Rows from block 7, named by matrix and row number. Rows with one number belong to one neuron. Each number is 50 + 10 x the weight over its row's rms, rounded and kept within 0 to 99. All counts start at 0. After the name is the row's rms in percent of the matrix's.
# gate: MLP gate (model.blocks.7.mlp.gate.weight, 256x96), inputs 0-95
# fc1: MLP up (model.blocks.7.mlp.fc1.weight, 256x96), inputs 0-95
# fc2: MLP down (model.blocks.7.mlp.fc2.weight, 96x256, transposed), outputs 0-95
gate.13 096:38 39 50 56 32 51 44 35 55 64 59 42 46 41 62 56 43 44 48 60 42 45 42 59 46 52 37 64 24 58 60 77 40 81 58 54 46 47 51 43 50 54 60 51 59 46 54 48 52 58 53 55 56 68 47 46 62 35 40 52 56 37 49 48 54 55 51 50 50 57 47 30 49 52 54 73 56 75 57 66 32 49 58 42 66 53 43 53 46 39 38 48 52 54 53 43
fc1.13 091:59 67 58 45 47 53 40 68 45 59 53 47 50 52 47 44 45 49 34 43 47 46 51 54 54 60 57 47 40 60 62 59 67 43 51 65 58 54 48 41 62 61 60 33 62 58 60 65 24 61 52 58 57 50 78 36 54 55 38 41 51 48 40 55 53 50 49 66 43 49 51 60 29 57 56 45 62 50 29 47 42 58 51 45 45 55 46 42 50 55 64 69 79 49 62 53
fc2.13 090:35 38 51 40 63 42 60 37 45 53 30 57 41 39 34 54 61 54 57 52 63 79 63 47 47 33 49 51 33 45 60 47 60 54 51 61 58 48 50 45 43 59 45 42 37 47 67 53 43 65 51 43 61 56 44 64 53 51 39 19 46 53 52 42 61 61 49 38 62 46 59 48 55 41 53 47 47 37 56 50 64 66 69 46 45 68 46 64 42 40 57 55 50 49 46 56
gate.15 102:46 61 28 42 33 52 56 55 64 59 63 65 52 44 51 55 53 51 67 30 52 32 61 64 47 57 50 50 65 42 53 46 50 45 55 74 54 60 58 49 67 47 51 46 51 56 46 48 36 65 43 47 64 31 55 39 70 31 54 78 35 39 52 46 56 41 40 52 37 51 58 51 62 52 60 59 50 52 43 41 45 43 59 42 53 61 48 64 47 44 48 55 34 47 55 45
fc1.15 092:44 33 47 35 62 50 45 52 40 41 53 44 51 35 47 36 64 39 60 57 64 42 58 29 56 58 45 61 31 46 57 37 35 63 48 38 52 59 48 51 62 53 40 66 52 52 60 55 54 76 38 61 45 56 40 46 53 62 58 33 34 63 48 52 62 60 33 59 41 56 53 51 54 35 50 57 51 48 49 41 39 58 42 38 46 59 52 28 50 59 47 63 66 40 42 58
fc2.15 091:60 64 53 44 53 51 63 45 46 56 61 52 44 55 68 40 49 58 52 45 48 51 30 54 48 51 34 58 67 47 40 46 41 55 55 52 56 46 57 62 46 62 37 46 39 57 46 55 20 66 43 52 53 49 60 53 46 33 50 50 50 63 45 35 62 49 59 47 40 35 39 55 53 45 36 45 25 40 57 68 43 45 36 67 58 47 56 32 48 40 42 48 45 52 79 39
gate.16 087:53 47 40 54 62 37 52 56 64 44 51 51 46 45 53 68 32 47 62 54 40 50 51 44 53 29 49 57 60 58 54 49 43 55 36 49 44 61 41 71 50 73 49 51 46 63 53 28 50 54 47 63 65 53 60 61 54 50 77 39 55 49 60 51 49 40 41 47 54 61 48 56 69 72 45 68 31 57 46 57 54 42 46 50 50 28 55 50 56 53 62 33 52 48 40 65
fc1.16 096:61 54 46 62 51 51 36 46 56 48 66 36 57 32 53 58 57 36 64 57 34 49 64 50 38 51 31 51 54 50 42 47 45 49 39 46 56 61 42 58 43 53 49 46 47 41 40 59 50 49 42 57 49 70 43 32 43 74 24 55 58 56 44 58 38 70 50 53 59 56 52 50 51 46 41 46 59 46 44 50 56 48 69 25 50 32 67 32 49 49 64 41 50 45 44 40
fc2.16 090:42 53 61 55 64 46 46 28 53 60 66 61 53 48 45 34 42 56 54 31 49 50 44 51 42 39 47 53 65 41 46 37 54 50 62 52 43 60 34 50 44 25 46 55 39 52 25 34 45 36 60 41 41 38 44 47 37 47 58 39 59 58 33 32 49 49 34 67 41 34 43 48 51 39 41 34 53 46 42 38 55 45 46 36 47 62 57 47 67 42 55 54 55 47 60 46
gate.17 099:78 54 39 65 24 48 50 52 46 36 52 53 21 54 33 37 58 54 60 52 34 32 36 56 51 48 47 54 52 41 65 38 45 65 51 56 57 51 75 60 53 46 23 56 56 53 64 54 37 44 58 55 63 47 57 56 50 51 41 42 55 51 60 66 54 49 42 48 55 50 61 52 40 38 45 41 55 44 58 50 47 49 64 55 51 40 43 47 44 53 49 65 42 54 46 60
fc1.17 100:69 42 50 32 58 36 42 53 51 52 33 48 60 60 54 45 49 66 49 61 52 34 43 68 45 48 63 66 51 40 44 49 60 57 72 45 34 37 60 53 59 50 32 60 54 51 44 44 50 43 44 36 57 55 54 42 45 63 41 67 53 48 47 39 51 63 45 44 81 44 50 41 42 59 58 51 50 50 47 45 61 55 48 40 48 61 45 64 57 57 54 68 77 45 38 54
fc2.17 107:63 46 59 24 56 74 25 52 46 62 65 59 57 54 45 54 59 44 64 38 43 36 66 42 63 49 52 56 49 42 52 51 54 49 34 51 45 71 46 62 57 38 49 54 53 35 48 61 73 53 52 52 51 46 64 41 64 57 60 54 45 33 37 40 46 49 65 50 41 48 60 55 32 48 53 54 53 50 50 52 57 56 49 47 58 58 58 32 57 36 65 32 52 40 51 49
gate.18 092:74 54 55 33 52 50 42 31 56 41 45 53 52 58 39 70 57 47 44 47 58 42 66 44 45 43 44 62 52 57 50 38 55 45 62 30 52 43 47 54 30 36 58 39 42 47 43 49 51 53 32 41 61 43 44 42 59 74 53 48 44 60 48 54 54 52 51 42 48 40 60 32 63 52 42 49 48 44 53 59 39 51 66 48 63 42 22 56 28 53 66 54 55 45 49 36
fc1.18 100:47 51 58 42 49 42 31 43 38 38 49 54 62 73 56 56 40 43 72 36 72 56 28 60 50 40 63 63 61 54 43 38 47 38 43 33 45 50 66 71 50 48 58 50 49 50 53 58 44 45 44 51 46 65 38 47 39 44 57 46 52 54 42 50 66 54 67 50 58 68 50 52 47 54 47 52 45 64 74 62 54 36 61 52 50 48 58 50 50 46 71 55 60 57 47 57
fc2.18 095:62 48 54 45 38 36 48 49 49 54 45 43 53 34 47 36 59 51 48 47 53 58 57 62 59 55 43 48 30 48 63 50 53 45 50 42 55 44 74 56 48 52 46 50 19 68 45 43 36 36 43 58 55 56 50 47 51 36 57 50 56 44 47 31 56 46 65 47 45 56 56 72 53 42 52 61 47 39 53 42 58 67 38 40 70 20 42 52 51 48 67 39 64 39 47 52
gate.19 090:33 36 61 54 47 37 45 43 49 49 54 51 55 51 32 75 60 44 79 69 46 40 51 49 41 63 47 54 47 58 55 56 52 57 45 38 40 51 60 52 58 44 44 58 41 42 43 39 35 60 48 47 47 44 47 69 56 70 41 40 47 42 41 33 49 35 61 32 48 55 54 53 52 65 43 57 59 56 49 56 48 36 46 73 61 61 45 58 51 43 49 39 57 58 73 54
fc1.19 085:85 67 54 50 44 68 57 62 43 64 31 80 39 54 47 55 34 49 40 48 49 42 50 42 63 44 54 52 42 38 45 58 55 36 43 49 43 72 65 51 55 59 35 59 38 60 61 46 54 45 53 57 60 35 44 47 53 51 50 53 46 58 56 40 60 38 49 58 33 58 49 45 45 56 65 57 53 54 51 61 45 59 54 53 46 58 45 57 38 56 55 49 38 43 43 31
fc2.19 099:43 55 71 40 68 58 51 48 63 57 43 49 61 24 44 49 46 58 64 41 48 61 45 32 37 52 45 44 53 55 62 37 59 65 40 68 59 69 49 64 60 44 45 57 59 47 53 62 54 42 52 54 47 41 34 54 47 42 54 51 53 45 43 40 49 31 51 49 45 66 57 50 48 46 45 58 55 27 34 44 30 39 33 54 47 76 57 45 54 60 49 51 63 48 48 47
gate.20 097:42 49 54 73 48 54 46 48 55 46 56 43 50 58 26 20 48 57 50 62 51 66 51 55 53 58 51 57 55 62 36 37 53 47 50 43 45 48 30 55 46 63 46 70 46 59 56 46 56 50 54 50 60 35 38 56 33 38 48 31 59 53 46 41 50 26 43 40 33 55 54 55 53 43 49 40 60 65 62 45 61 49 41 56 43 57 52 53 65 44 28 68 50 46 42 59
fc1.20 097:41 56 43 43 42 65 44 39 30 52 58 61 46 49 47 66 54 44 38 31 53 59 40 46 53 64 49 51 51 60 53 47 53 33 53 69 42 72 44 51 57 56 46 48 63 33 70 58 48 47 54 56 38 57 48 49 45 42 40 50 66 36 35 54 54 52 62 64 53 53 60 53 72 56 54 28 72 58 31 52 51 62 47 47 54 33 42 37 50 50 54 34 42 43 47 52
fc2.20 094:48 53 36 41 54 54 44 63 51 35 55 61 32 48 53 64 54 55 60 49 43 50 41 45 37 47 27 57 49 77 49 36 46 70 51 50 44 48 38 57 48 64 60 22 51 52 63 59 53 63 58 53 48 53 45 34 63 63 47 55 58 41 42 71 34 39 55 40 61 53 38 42 60 32 48 50 55 48 34 45 43 42 33 51 64 49 41 58 46 48 42 54 53 52 46 64
gate.22 103:40 67 42 66 55 59 60 46 50 34 33 33 39 39 75 58 36 40 40 60 30 47 30 45 53 58 56 47 43 48 44 66 44 68 46 48 54 55 46 59 44 44 56 57 50 67 47 49 73 61 42 47 52 46 39 49 53 57 50 42 40 63 42 48 53 40 29 49 49 48 53 50 64 46 51 73 38 61 42 52 59 44 57 54 66 49 62 52 61 37 52 53 60 42 45 44
fc1.22 096:43 43 43 68 53 46 47 58 57 42 66 32 29 48 58 33 42 40 41 41 59 39 42 53 55 47 37 43 43 57 63 55 52 64 58 70 63 43 42 43 53 53 48 58 51 57 51 48 54 46 57 61 30 58 41 62 34 37 42 66 52 63 59 50 52 42 53 60 52 76 52 56 62 53 59 54 72 48 59 48 50 62 61 55 43 48 81 43 56 44 61 45 60 45 48 49
fc2.22 095:55 54 68 52 48 61 40 33 47 37 50 33 67 53 40 59 47 39 48 39 50 43 51 79 29 46 64 54 50 40 33 43 50 38 27 55 59 62 48 70 45 47 50 48 58 42 43 44 63 40 42 48 54 63 47 45 55 54 54 62 41 45 47 48 62 52 63 53 46 55 32 65 46 52 45 39 38 42 37 50 57 49 36 52 42 46 40 53 52 45 59 21 59 54 50 60
gate.69 112:48 42 55 60 59 47 51 30 42 45 39 52 58 28 52 64 50 55 41 54 55 42 59 32 63 50 61 62 50 56 46 45 33 59 56 31 61 51 45 62 51 51 45 45 26 51 41 44 57 40 79 41 42 54 44 38 57 49 43 32 30 47 45 46 48 59 45 69 54 60 60 49 47 59 51 44 62 38 63 56 59 48 55 59 64 40 48 53 42 33 45 63 49 34 49 65
fc1.69 114:40 66 55 48 31 47 57 56 30 61 36 43 55 36 43 58 37 58 53 57 53 54 50 62 34 49 59 40 52 53 46 49 63 46 68 48 51 45 37 38 45 61 43 59 47 61 37 58 60 41 57 43 33 30 53 42 56 33 44 51 25 38 38 49 59 42 49 48 55 43 36 60 44 61 42 63 55 54 58 43 45 47 38 43 63 62 58 39 67 62 58 63 61 57 62 63
fc2.69 103:63 55 42 37 47 36 50 62 49 48 72 54 51 57 54 49 68 50 40 33 56 55 47 58 51 44 60 45 55 56 44 47 44 53 37 54 46 39 54 51 49 60 58 45 67 44 47 58 36 48 52 54 37 63 55 69 69 46 72 42 44 61 39 48 55 41 57 34 66 43 57 24 52 33 55 48 33 55 56 32 50 51 36 41 44 42 60 51 35 38 64 49 37 39 67 50
gate.70 098:72 42 55 33 57 54 58 49 50 54 43 49 57 48 54 57 35 57 55 45 51 64 58 30 53 32 37 38 56 60 53 52 44 47 49 55 49 47 59 35 56 37 51 46 44 71 63 65 58 49 59 35 56 37 50 40 51 55 52 46 52 40 46 25 57 44 38 65 45 58 43 50 53 39 54 54 26 54 48 53 52 46 48 43 44 56 51 63 63 44 18 39 41 67 35 57
fc1.70 104:37 40 60 38 38 39 69 56 44 65 42 44 54 39 47 50 62 68 33 65 66 58 45 35 46 44 61 51 59 51 46 44 30 53 47 55 63 65 57 60 63 53 41 56 59 61 62 52 57 48 65 45 32 44 56 57 55 35 53 54 47 54 35 60 50 47 42 63 43 54 58 38 55 33 49 46 68 54 62 65 49 60 47 42 40 51 46 56 66 48 36 46 67 38 35 50
fc2.70 100:55 30 42 53 46 68 48 57 33 46 61 43 58 48 58 59 42 37 48 33 63 45 54 47 39 43 58 60 48 60 54 45 64 60 73 66 59 63 45 44 50 54 44 47 32 45 55 54 46 60 44 47 61 38 43 45 41 32 50 51 47 57 45 48 40 25 56 42 51 45 47 44 67 41 53 43 48 51 44 34 64 63 58 72 55 62 50 41 59 50 69 43 62 35 41 64
gate.71 105:49 49 55 37 58 52 32 41 40 48 42 35 47 50 43 66 49 40 30 31 37 35 44 64 58 43 50 48 49 62 64 41 46 55 32 47 53 49 59 49 61 52 37 69 45 58 35 63 52 56 46 41 64 56 57 41 63 26 39 69 55 46 39 43 60 53 65 40 56 55 41 56 50 46 42 53 26 59 50 51 53 48 48 52 45 48 57 53 47 44 48 37 44 76 67 52
fc1.71 103:46 43 47 32 66 51 67 56 42 58 54 49 47 49 63 39 37 29 54 47 42 36 41 56 38 52 29 46 48 47 79 44 45 57 37 56 61 49 69 48 46 48 63 77 39 41 51 36 32 48 47 48 55 32 47 47 50 45 50 31 48 52 41 57 44 42 58 53 65 45 41 42 56 53 65 40 66 58 61 46 35 48 50 43 67 48 56 56 57 49 50 43 54 57 53 43
fc2.71 108:65 38 56 47 45 54 40 43 57 45 54 75 35 44 49 63 53 66 25 55 68 49 32 39 40 44 46 42 54 64 55 39 64 75 69 51 46 50 52 48 74 62 44 55 65 46 44 35 26 56 51 47 50 56 63 40 51 55 51 49 50 43 34 56 47 53 54 54 42 41 54 67 54 50 47 51 43 56 55 35 40 47 48 53 63 39 51 45 46 44 46 33 54 44 49 58
gate.72 107:60 59 57 52 39 68 59 53 61 78 56 50 35 34 46 61 52 49 49 51 44 54 54 67 45 44 27 46 57 49 50 73 40 69 30 48 47 57 39 47 46 50 57 53 65 56 57 36 53 49 42 58 44 51 46 58 66 48 58 57 54 47 60 50 44 52 40 46 49 48 34 57 52 73 54 65 62 73 38 46 51 46 48 40 59 51 47 34 59 59 36 48 55 62 59 35
fc1.72 099:52 45 43 58 52 47 58 46 53 42 47 58 54 49 44 34 42 35 50 48 58 44 51 37 30 51 51 67 40 50 35 47 46 62 50 55 61 45 37 64 52 67 71 52 36 48 38 51 50 31 51 60 62 51 55 49 46 61 43 46 36 45 42 60 48 45 64 69 59 38 71 56 68 62 54 72 37 43 59 45 40 46 53 69 64 56 49 47 59 33 63 47 68 43 54 46
fc2.72 094:43 51 56 67 53 52 50 52 58 39 61 57 47 56 53 60 46 70 53 56 44 50 57 60 59 28 63 48 46 67 50 63 30 64 56 51 41 50 50 52 71 44 66 75 43 40 58 60 53 53 21 60 39 53 54 57 51 40 60 40 49 44 41 53 47 44 40 46 42 39 48 41 54 46 58 52 52 49 35 45 34 41 49 55 46 39 44 46 70 37 51 28 68 41 59 41
gate.73 113:59 57 71 48 53 60 51 48 60 33 65 53 44 41 60 57 45 59 46 48 37 36 53 43 44 41 37 50 49 46 59 49 31 57 39 33 47 42 49 71 49 67 55 35 53 56 49 65 47 46 59 44 51 31 49 53 55 28 47 65 54 55 36 58 57 48 53 38 57 65 56 42 56 48 56 38 54 60 36 38 25 68 53 38 59 49 45 71 53 43 58 47 56 38 57 51
fc1.73 113:41 56 55 58 41 48 34 71 54 79 33 36 35 55 50 50 45 41 62 33 57 38 61 46 35 43 39 54 59 58 44 41 42 56 60 48 53 41 66 42 52 56 47 65 58 63 52 44 47 57 54 50 44 64 53 47 51 59 48 58 48 62 28 53 38 40 60 52 49 53 44 52 72 57 62 59 45 68 67 43 30 60 51 50 50 38 55 58 41 61 47 52 46 63 59 47
fc2.73 108:48 60 54 38 66 58 44 49 60 33 62 50 67 53 36 58 62 45 67 73 46 44 51 50 27 52 62 48 55 76 56 60 43 52 49 55 50 46 73 47 50 60 66 70 61 51 53 42 30 62 52 54 41 52 52 47 53 45 59 49 54 59 44 60 45 36 62 57 51 73 43 44 46 39 44 50 48 37 52 43 41 46 61 62 47 32 50 59 43 47 38 52 59 66 51 43
gate.75 094:64 71 56 38 55 52 35 58 48 56 49 41 44 68 53 51 35 36 33 36 62 49 47 40 46 43 61 53 52 64 41 47 41 60 46 56 62 46 30 51 30 41 47 25 46 41 60 37 56 63 42 42 49 63 44 52 72 47 50 54 63 37 47 48 41 55 46 58 52 61 56 45 42 51 44 48 26 59 60 49 47 43 51 49 49 37 56 46 48 55 44 38 61 43 79 49
fc1.75 094:27 50 60 44 50 45 54 36 47 51 52 33 47 50 40 28 48 47 59 60 57 71 55 41 60 49 38 50 48 70 47 44 56 50 63 48 49 31 54 49 50 33 43 58 29 46 65 48 59 42 40 60 32 54 54 39 29 52 49 37 64 54 49 48 52 61 67 36 48 50 37 55 41 37 59 41 40 45 41 64 50 30 53 47 40 57 48 46 58 48 63 41 50 72 51 43
fc2.75 104:47 46 49 57 63 51 52 67 50 40 40 52 68 36 49 50 41 35 39 36 53 62 47 62 52 46 55 27 33 30 55 36 45 45 41 42 50 42 52 35 56 44 37 65 33 35 46 68 55 41 59 45 51 46 42 52 62 50 54 60 58 47 52 55 58 69 54 49 62 59 50 61 66 64 66 47 55 56 51 47 53 46 48 63 61 52 51 46 67 60 46 76 49 49 60 66
gate.76 108:65 57 42 61 50 56 43 47 44 44 50 51 34 51 50 42 47 47 40 34 58 60 55 35 53 56 32 56 36 46 55 59 35 64 53 73 48 52 60 66 68 31 75 56 44 49 40 38 41 44 47 43 39 64 57 60 52 52 60 44 55 43 45 64 52 28 37 34 38 39 65 41 61 68 46 60 44 61 55 53 48 54 46 51 65 49 54 65 46 47 51 52 54 66 46 48
fc1.76 105:43 47 61 32 37 46 61 50 48 40 50 69 48 46 53 79 54 29 40 66 38 49 60 54 46 41 40 42 59 46 57 37 49 49 50 47 63 33 55 41 60 65 50 59 67 72 52 33 43 39 50 45 40 54 48 65 60 52 28 47 50 63 43 50 56 54 53 52 47 56 44 44 53 30 50 60 51 49 47 46 58 51 40 37 41 41 50 71 35 50 61 33 40 50 57 49
fc2.76 108:60 37 62 47 63 60 54 33 63 47 39 58 57 72 49 31 66 52 44 32 58 46 42 59 52 53 55 29 69 48 34 44 43 53 51 53 58 55 52 75 64 49 44 47 54 58 43 53 43 54 62 45 47 56 46 50 63 42 51 54 42 60 65 52 35 31 39 56 48 62 49 56 54 62 51 46 47 37 54 48 46 41 42 60 66 44 58 66 55 52 23 42 62 44 59 44
gate.77 095:57 54 54 54 46 54 49 58 51 47 41 68 35 42 39 42 60 44 51 59 65 37 61 46 32 42 53 54 57 63 50 66 56 65 37 39 64 50 30 58 59 34 58 18 56 63 44 53 69 50 39 54 59 49 47 48 45 49 38 36 41 60 59 46 43 45 58 57 47 41 32 59 43 37 52 50 41 44 46 57 78 40 65 53 46 53 61 65 46 49 47 43 45 52 44 48
fc1.77 094:49 49 32 50 46 54 51 33 36 44 46 51 30 44 64 63 45 56 47 56 36 44 39 49 40 50 62 58 47 55 49 56 60 58 46 55 48 40 43 39 40 66 23 46 36 59 50 53 35 59 44 51 54 49 40 55 48 40 53 52 66 51 49 52 72 75 64 54 33 53 62 50 62 44 51 64 53 46 65 45 38 71 71 61 47 60 53 57 53 61 58 48 66 48 39 45
fc2.77 097:47 55 47 50 54 58 51 41 57 40 49 54 38 44 63 47 41 52 46 49 47 70 43 68 56 53 36 44 56 38 47 29 44 58 43 48 62 27 44 44 73 37 47 51 27 51 51 44 65 33 40 48 69 64 53 41 58 51 67 57 44 51 59 45 48 34 46 63 30 43 39 55 45 39 69 47 62 57 45 47 44 45 46 64 42 47 49 54 34 41 52 59 64 36 57 45
gate.78 099:54 44 52 46 50 44 54 35 44 29 50 39 44 56 30 43 44 58 57 53 38 57 43 58 36 51 55 49 63 40 39 48 59 50 57 40 54 51 46 56 41 51 50 66 35 58 60 76 50 56 44 34 38 50 60 52 48 59 59 63 57 72 64 64 53 47 50 54 48 65 61 68 35 50 58 34 52 51 58 32 36 25 60 63 49 46 62 57 59 57 56 49 64 46 57 65
fc1.78 105:50 52 53 59 47 52 44 64 43 37 53 55 42 34 62 54 47 59 50 37 48 48 47 53 51 38 58 61 46 58 30 49 42 33 57 38 47 55 55 58 46 64 61 47 46 53 63 37 56 47 43 57 54 34 72 68 44 60 54 44 78 44 44 44 51 35 55 37 42 44 46 43 47 43 64 52 41 46 68 24 62 60 43 53 67 61 53 56 58 43 60 32 31 48 54 39
fc2.78 100:29 56 38 54 50 48 44 47 49 52 29 55 47 32 58 61 50 65 54 60 56 43 41 64 55 55 52 49 50 43 59 44 53 45 66 60 50 54 33 45 60 42 57 31 49 49 50 53 49 53 28 45 38 56 50 47 40 48 54 50 46 56 45 34 56 45 56 72 62 46 36 63 65 33 46 62 31 59 42 47 42 55 46 55 46 68 56 71 40 60 56 59 34 56 75 56
gate.79 087:35 58 44 54 68 43 81 55 51 43 65 50 44 41 66 49 44 54 54 47 51 49 49 55 47 35 34 45 56 45 62 48 68 59 44 48 60 51 46 69 52 33 42 47 37 60 48 53 66 54 62 40 53 65 42 55 51 56 75 43 40 59 50 34 31 47 55 47 37 59 69 51 71 44 57 32 44 44 58 48 44 38 42 55 52 52 50 44 53 60 40 38 51 46 63 49
fc1.79 088:40 43 52 61 30 51 45 56 44 59 45 54 26 56 49 57 49 53 41 32 48 48 48 45 34 52 60 55 60 51 42 42 59 71 59 66 52 44 52 55 62 43 43 54 44 53 34 51 52 47 46 62 45 63 69 53 38 43 47 29 58 64 48 61 46 53 45 64 53 60 53 37 64 60 57 23 55 68 51 61 36 52 51 56 54 55 49 44 42 53 56 39 54 45 20 63
fc2.79 093:65 61 50 49 44 38 52 61 48 41 43 45 54 60 41 63 49 55 36 30 54 46 45 63 31 49 45 53 40 48 39 46 38 52 48 43 42 29 65 84 55 43 51 51 41 60 60 58 64 43 41 64 51 61 51 39 49 51 53 53 36 53 39 56 42 44 51 50 24 63 63 53 36 47 35 61 55 66 45 53 57 53 52 58 36 53 52 42 38 43 49 45 43 71 56 41
gate.80 107:50 56 49 54 47 52 50 60 45 26 43 45 26 55 60 51 47 57 43 57 51 37 33 43 58 33 52 34 28 65 50 48 42 66 64 54 62 58 53 48 45 46 62 55 46 42 58 75 33 67 53 47 51 38 42 60 64 50 36 50 34 50 46 35 46 59 47 54 35 41 55 55 55 53 48 40 67 51 56 49 60 57 60 37 47 46 27 50 38 48 58 64 50 65 41 48
fc1.80 095:44 67 44 42 62 43 37 41 54 52 65 65 63 36 32 41 65 31 36 60 46 65 66 53 61 54 47 38 59 56 67 53 48 56 55 53 45 51 32 49 42 49 38 46 58 51 51 50 32 43 63 31 50 50 63 48 60 58 70 40 58 44 60 47 67 52 43 44 58 35 54 47 39 54 66 52 63 63 49 58 53 47 60 60 52 68 55 44 37 43 38 62 52 54 64 56
fc2.80 097:24 44 56 65 46 36 49 54 40 39 49 53 35 44 49 39 43 51 52 58 45 47 61 42 54 57 44 45 44 48 62 33 51 56 40 55 62 64 47 34 50 57 50 43 54 42 41 48 36 48 48 48 58 52 59 42 20 71 55 60 65 35 55 26 53 37 48 69 57 66 61 44 45 43 61 58 55 49 49 58 59 61 42 43 39 69 46 49 50 62 51 55 72 48 46 48
gate.81 097:37 36 47 54 45 60 66 54 54 52 52 42 62 68 66 53 45 47 40 59 59 54 41 48 38 51 44 59 38 42 37 41 44 56 76 44 44 64 54 32 60 58 41 52 51 37 33 53 75 48 53 56 56 59 61 54 47 42 56 44 41 54 65 39 51 50 62 37 71 41 54 61 39 49 38 40 61 49 38 44 42 51 45 63 50 46 69 46 51 48 59 69 50 64 64 40
fc1.81 105:67 49 41 42 50 56 64 34 49 54 51 67 53 52 42 47 35 56 50 51 37 50 57 38 41 53 57 66 71 42 61 38 42 46 32 40 57 51 42 49 56 61 60 59 36 43 48 43 40 49 37 43 64 49 58 49 38 54 50 67 46 41 32 45 41 35 46 42 43 31 67 41 56 41 43 36 49 56 50 48 46 50 67 37 46 42 49 42 43 22 31 64 49 57 43 62
fc2.81 104:58 59 45 50 61 36 58 62 67 45 35 52 62 52 48 32 32 48 41 53 54 48 26 60 50 50 43 56 39 37 68 29 59 47 34 59 61 45 32 47 68 30 54 41 38 49 72 54 58 43 61 48 47 55 58 47 51 54 35 54 54 49 50 40 43 47 57 45 61 48 45 40 53 60 66 54 57 54 41 38 37 47 76 40 42 40 49 58 61 47 46 54 47 56 57 63
gate.82 094:44 60 58 42 43 39 57 63 49 56 33 52 40 48 67 36 38 47 56 48 45 86 23 53 49 32 49 35 42 44 55 39 46 55 67 45 58 54 51 55 44 48 63 55 63 56 43 50 59 43 49 55 62 45 53 51 54 46 46 45 55 65 48 55 52 41 52 37 54 42 62 34 37 56 49 58 50 57 40 42 36 53 33 50 62 55 49 67 50 73 41 53 50 52 39 69
fc1.82 087:45 42 65 52 32 48 58 53 47 52 66 57 54 46 43 44 34 41 50 66 29 53 47 40 56 35 67 42 46 36 68 64 45 40 45 44 64 57 47 43 52 30 48 51 39 59 61 56 52 54 67 45 65 41 41 44 58 40 57 64 39 53 39 31 45 44 51 50 65 45 33 57 37 56 51 58 55 53 58 58 45 61 48 56 46 66 59 25 45 59 45 45 60 49 66 42
fc2.82 093:60 27 51 39 74 53 35 41 41 27 49 50 45 62 45 56 53 44 52 48 54 39 53 37 63 54 42 53 51 46 53 45 63 48 35 38 52 54 44 50 40 44 57 29 55 63 57 49 61 54 38 53 49 45 64 58 49 63 60 45 61 47 52 58 44 57 51 51 50 46 63 53 32 50 52 44 44 57 61 45 64 58 47 45 33 43 36 63 52 46 57 56 81 52 48 80
gate.83 103:22 48 68 41 58 67 47 43 59 55 45 42 37 51 44 64 76 53 46 44 49 47 48 50 48 44 51 30 52 68 48 61 44 47 53 36 35 57 66 43 50 49 37 40 66 30 38 39 59 51 49 48 73 51 48 57 57 47 41 48 54 35 58 48 53 53 58 57 65 52 40 48 49 44 41 67 39 51 51 33 40 50 43 66 58 57 52 48 57 69 65 52 60 46 59 51
fc1.83 098:36 45 40 46 55 60 56 63 57 26 50 52 35 57 38 58 52 43 41 69 33 35 51 42 59 49 54 34 34 43 66 64 41 57 32 44 43 51 47 43 42 42 54 50 45 53 57 56 44 51 38 67 53 59 51 47 54 49 44 47 60 62 55 66 30 45 51 47 38 62 53 42 59 45 48 41 61 59 37 53 30 47 68 34 53 62 62 49 57 33 57 39 70 57 54 47
fc2.83 099:49 30 36 48 43 53 51 56 55 54 61 63 63 56 54 30 45 44 36 50 43 39 38 46 69 46 41 58 43 41 62 43 57 49 37 43 38 49 49 60 58 53 32 51 40 57 39 69 47 51 41 42 44 36 47 40 56 48 55 67 56 61 45 54 30 51 41 58 53 45 72 36 54 44 35 45 61 68 50 55 36 52 51 44 59 43 72 59 57 49 42 24 56 64 50 45
gate.84 105:18 52 39 38 51 65 42 40 47 49 41 45 50 45 31 40 54 63 53 39 46 65 29 39 67 48 54 60 46 45 45 35 52 45 50 51 56 48 61 57 67 52 56 57 36 45 41 57 35 56 45 54 37 48 52 56 60 24 29 56 51 53 32 47 50 49 66 47 45 36 52 43 40 42 63 46 42 61 46 63 57 46 57 46 36 58 51 55 73 52 52 61 54 59 54 56
fc1.84 104:41 59 47 42 46 47 47 54 54 45 55 38 40 62 49 47 59 53 67 47 23 58 63 61 69 42 37 46 67 63 53 33 49 40 53 55 60 55 28 53 53 61 43 40 65 37 35 32 45 50 49 46 52 53 34 32 50 52 48 63 37 58 64 41 46 41 57 48 50 35 58 34 35 48 42 65 52 53 56 50 60 41 51 63 45 41 50 53 51 47 62 44 74 41 62 53
fc2.84 104:53 35 48 58 37 45 43 51 52 38 45 35 42 63 49 43 44 54 37 38 48 64 68 59 42 58 61 53 50 38 53 56 64 42 55 59 52 38 54 41 50 44 55 68 20 54 39 48 37 52 47 49 58 53 58 46 44 52 43 66 63 60 50 39 48 51 45 50 46 55 54 46 77 42 50 45 63 42 60 55 53 53 67 68 56 37 42 33 43 49 56 42 31 69 69 59
gate.85 097:61 51 41 65 63 49 54 56 48 48 56 74 43 49 55 65 58 49 62 41 58 61 30 43 81 54 64 50 52 49 41 60 50 46 40 56 50 68 52 54 38 68 51 53 54 54 56 45 55 54 41 48 48 55 49 60 45 55 53 40 59 31 51 62 46 60 41 43 58 72 56 50 72 51 45 44 48 61 67 46 70 38 46 54 38 48 48 59 58 54 31 42 67 57 34 50
fc1.85 103:41 48 41 45 23 65 55 49 61 40 62 78 41 40 61 28 56 44 52 46 59 59 52 41 53 45 62 58 53 41 50 28 52 43 54 59 41 48 33 53 42 47 47 50 55 37 58 48 44 63 59 54 67 44 61 48 62 31 59 44 49 62 38 49 53 60 51 47 48 41 47 58 56 51 71 53 55 45 51 59 54 44 37 40 38 58 56 52 24 33 44 37 49 45 42 52
fc2.85 094:54 53 48 58 53 36 40 74 45 60 54 56 48 47 44 61 36 48 65 65 49 38 31 55 59 62 53 47 39 54 48 47 54 36 53 51 48 68 53 50 54 39 52 55 36 49 51 57 44 61 47 58 53 50 49 54 62 47 61 57 50 53 71 54 50 58 47 29 50 61 48 48 73 51 36 68 34 44 35 64 34 53 46 52 42 39 33 47 65 44 51 36 49 61 29 27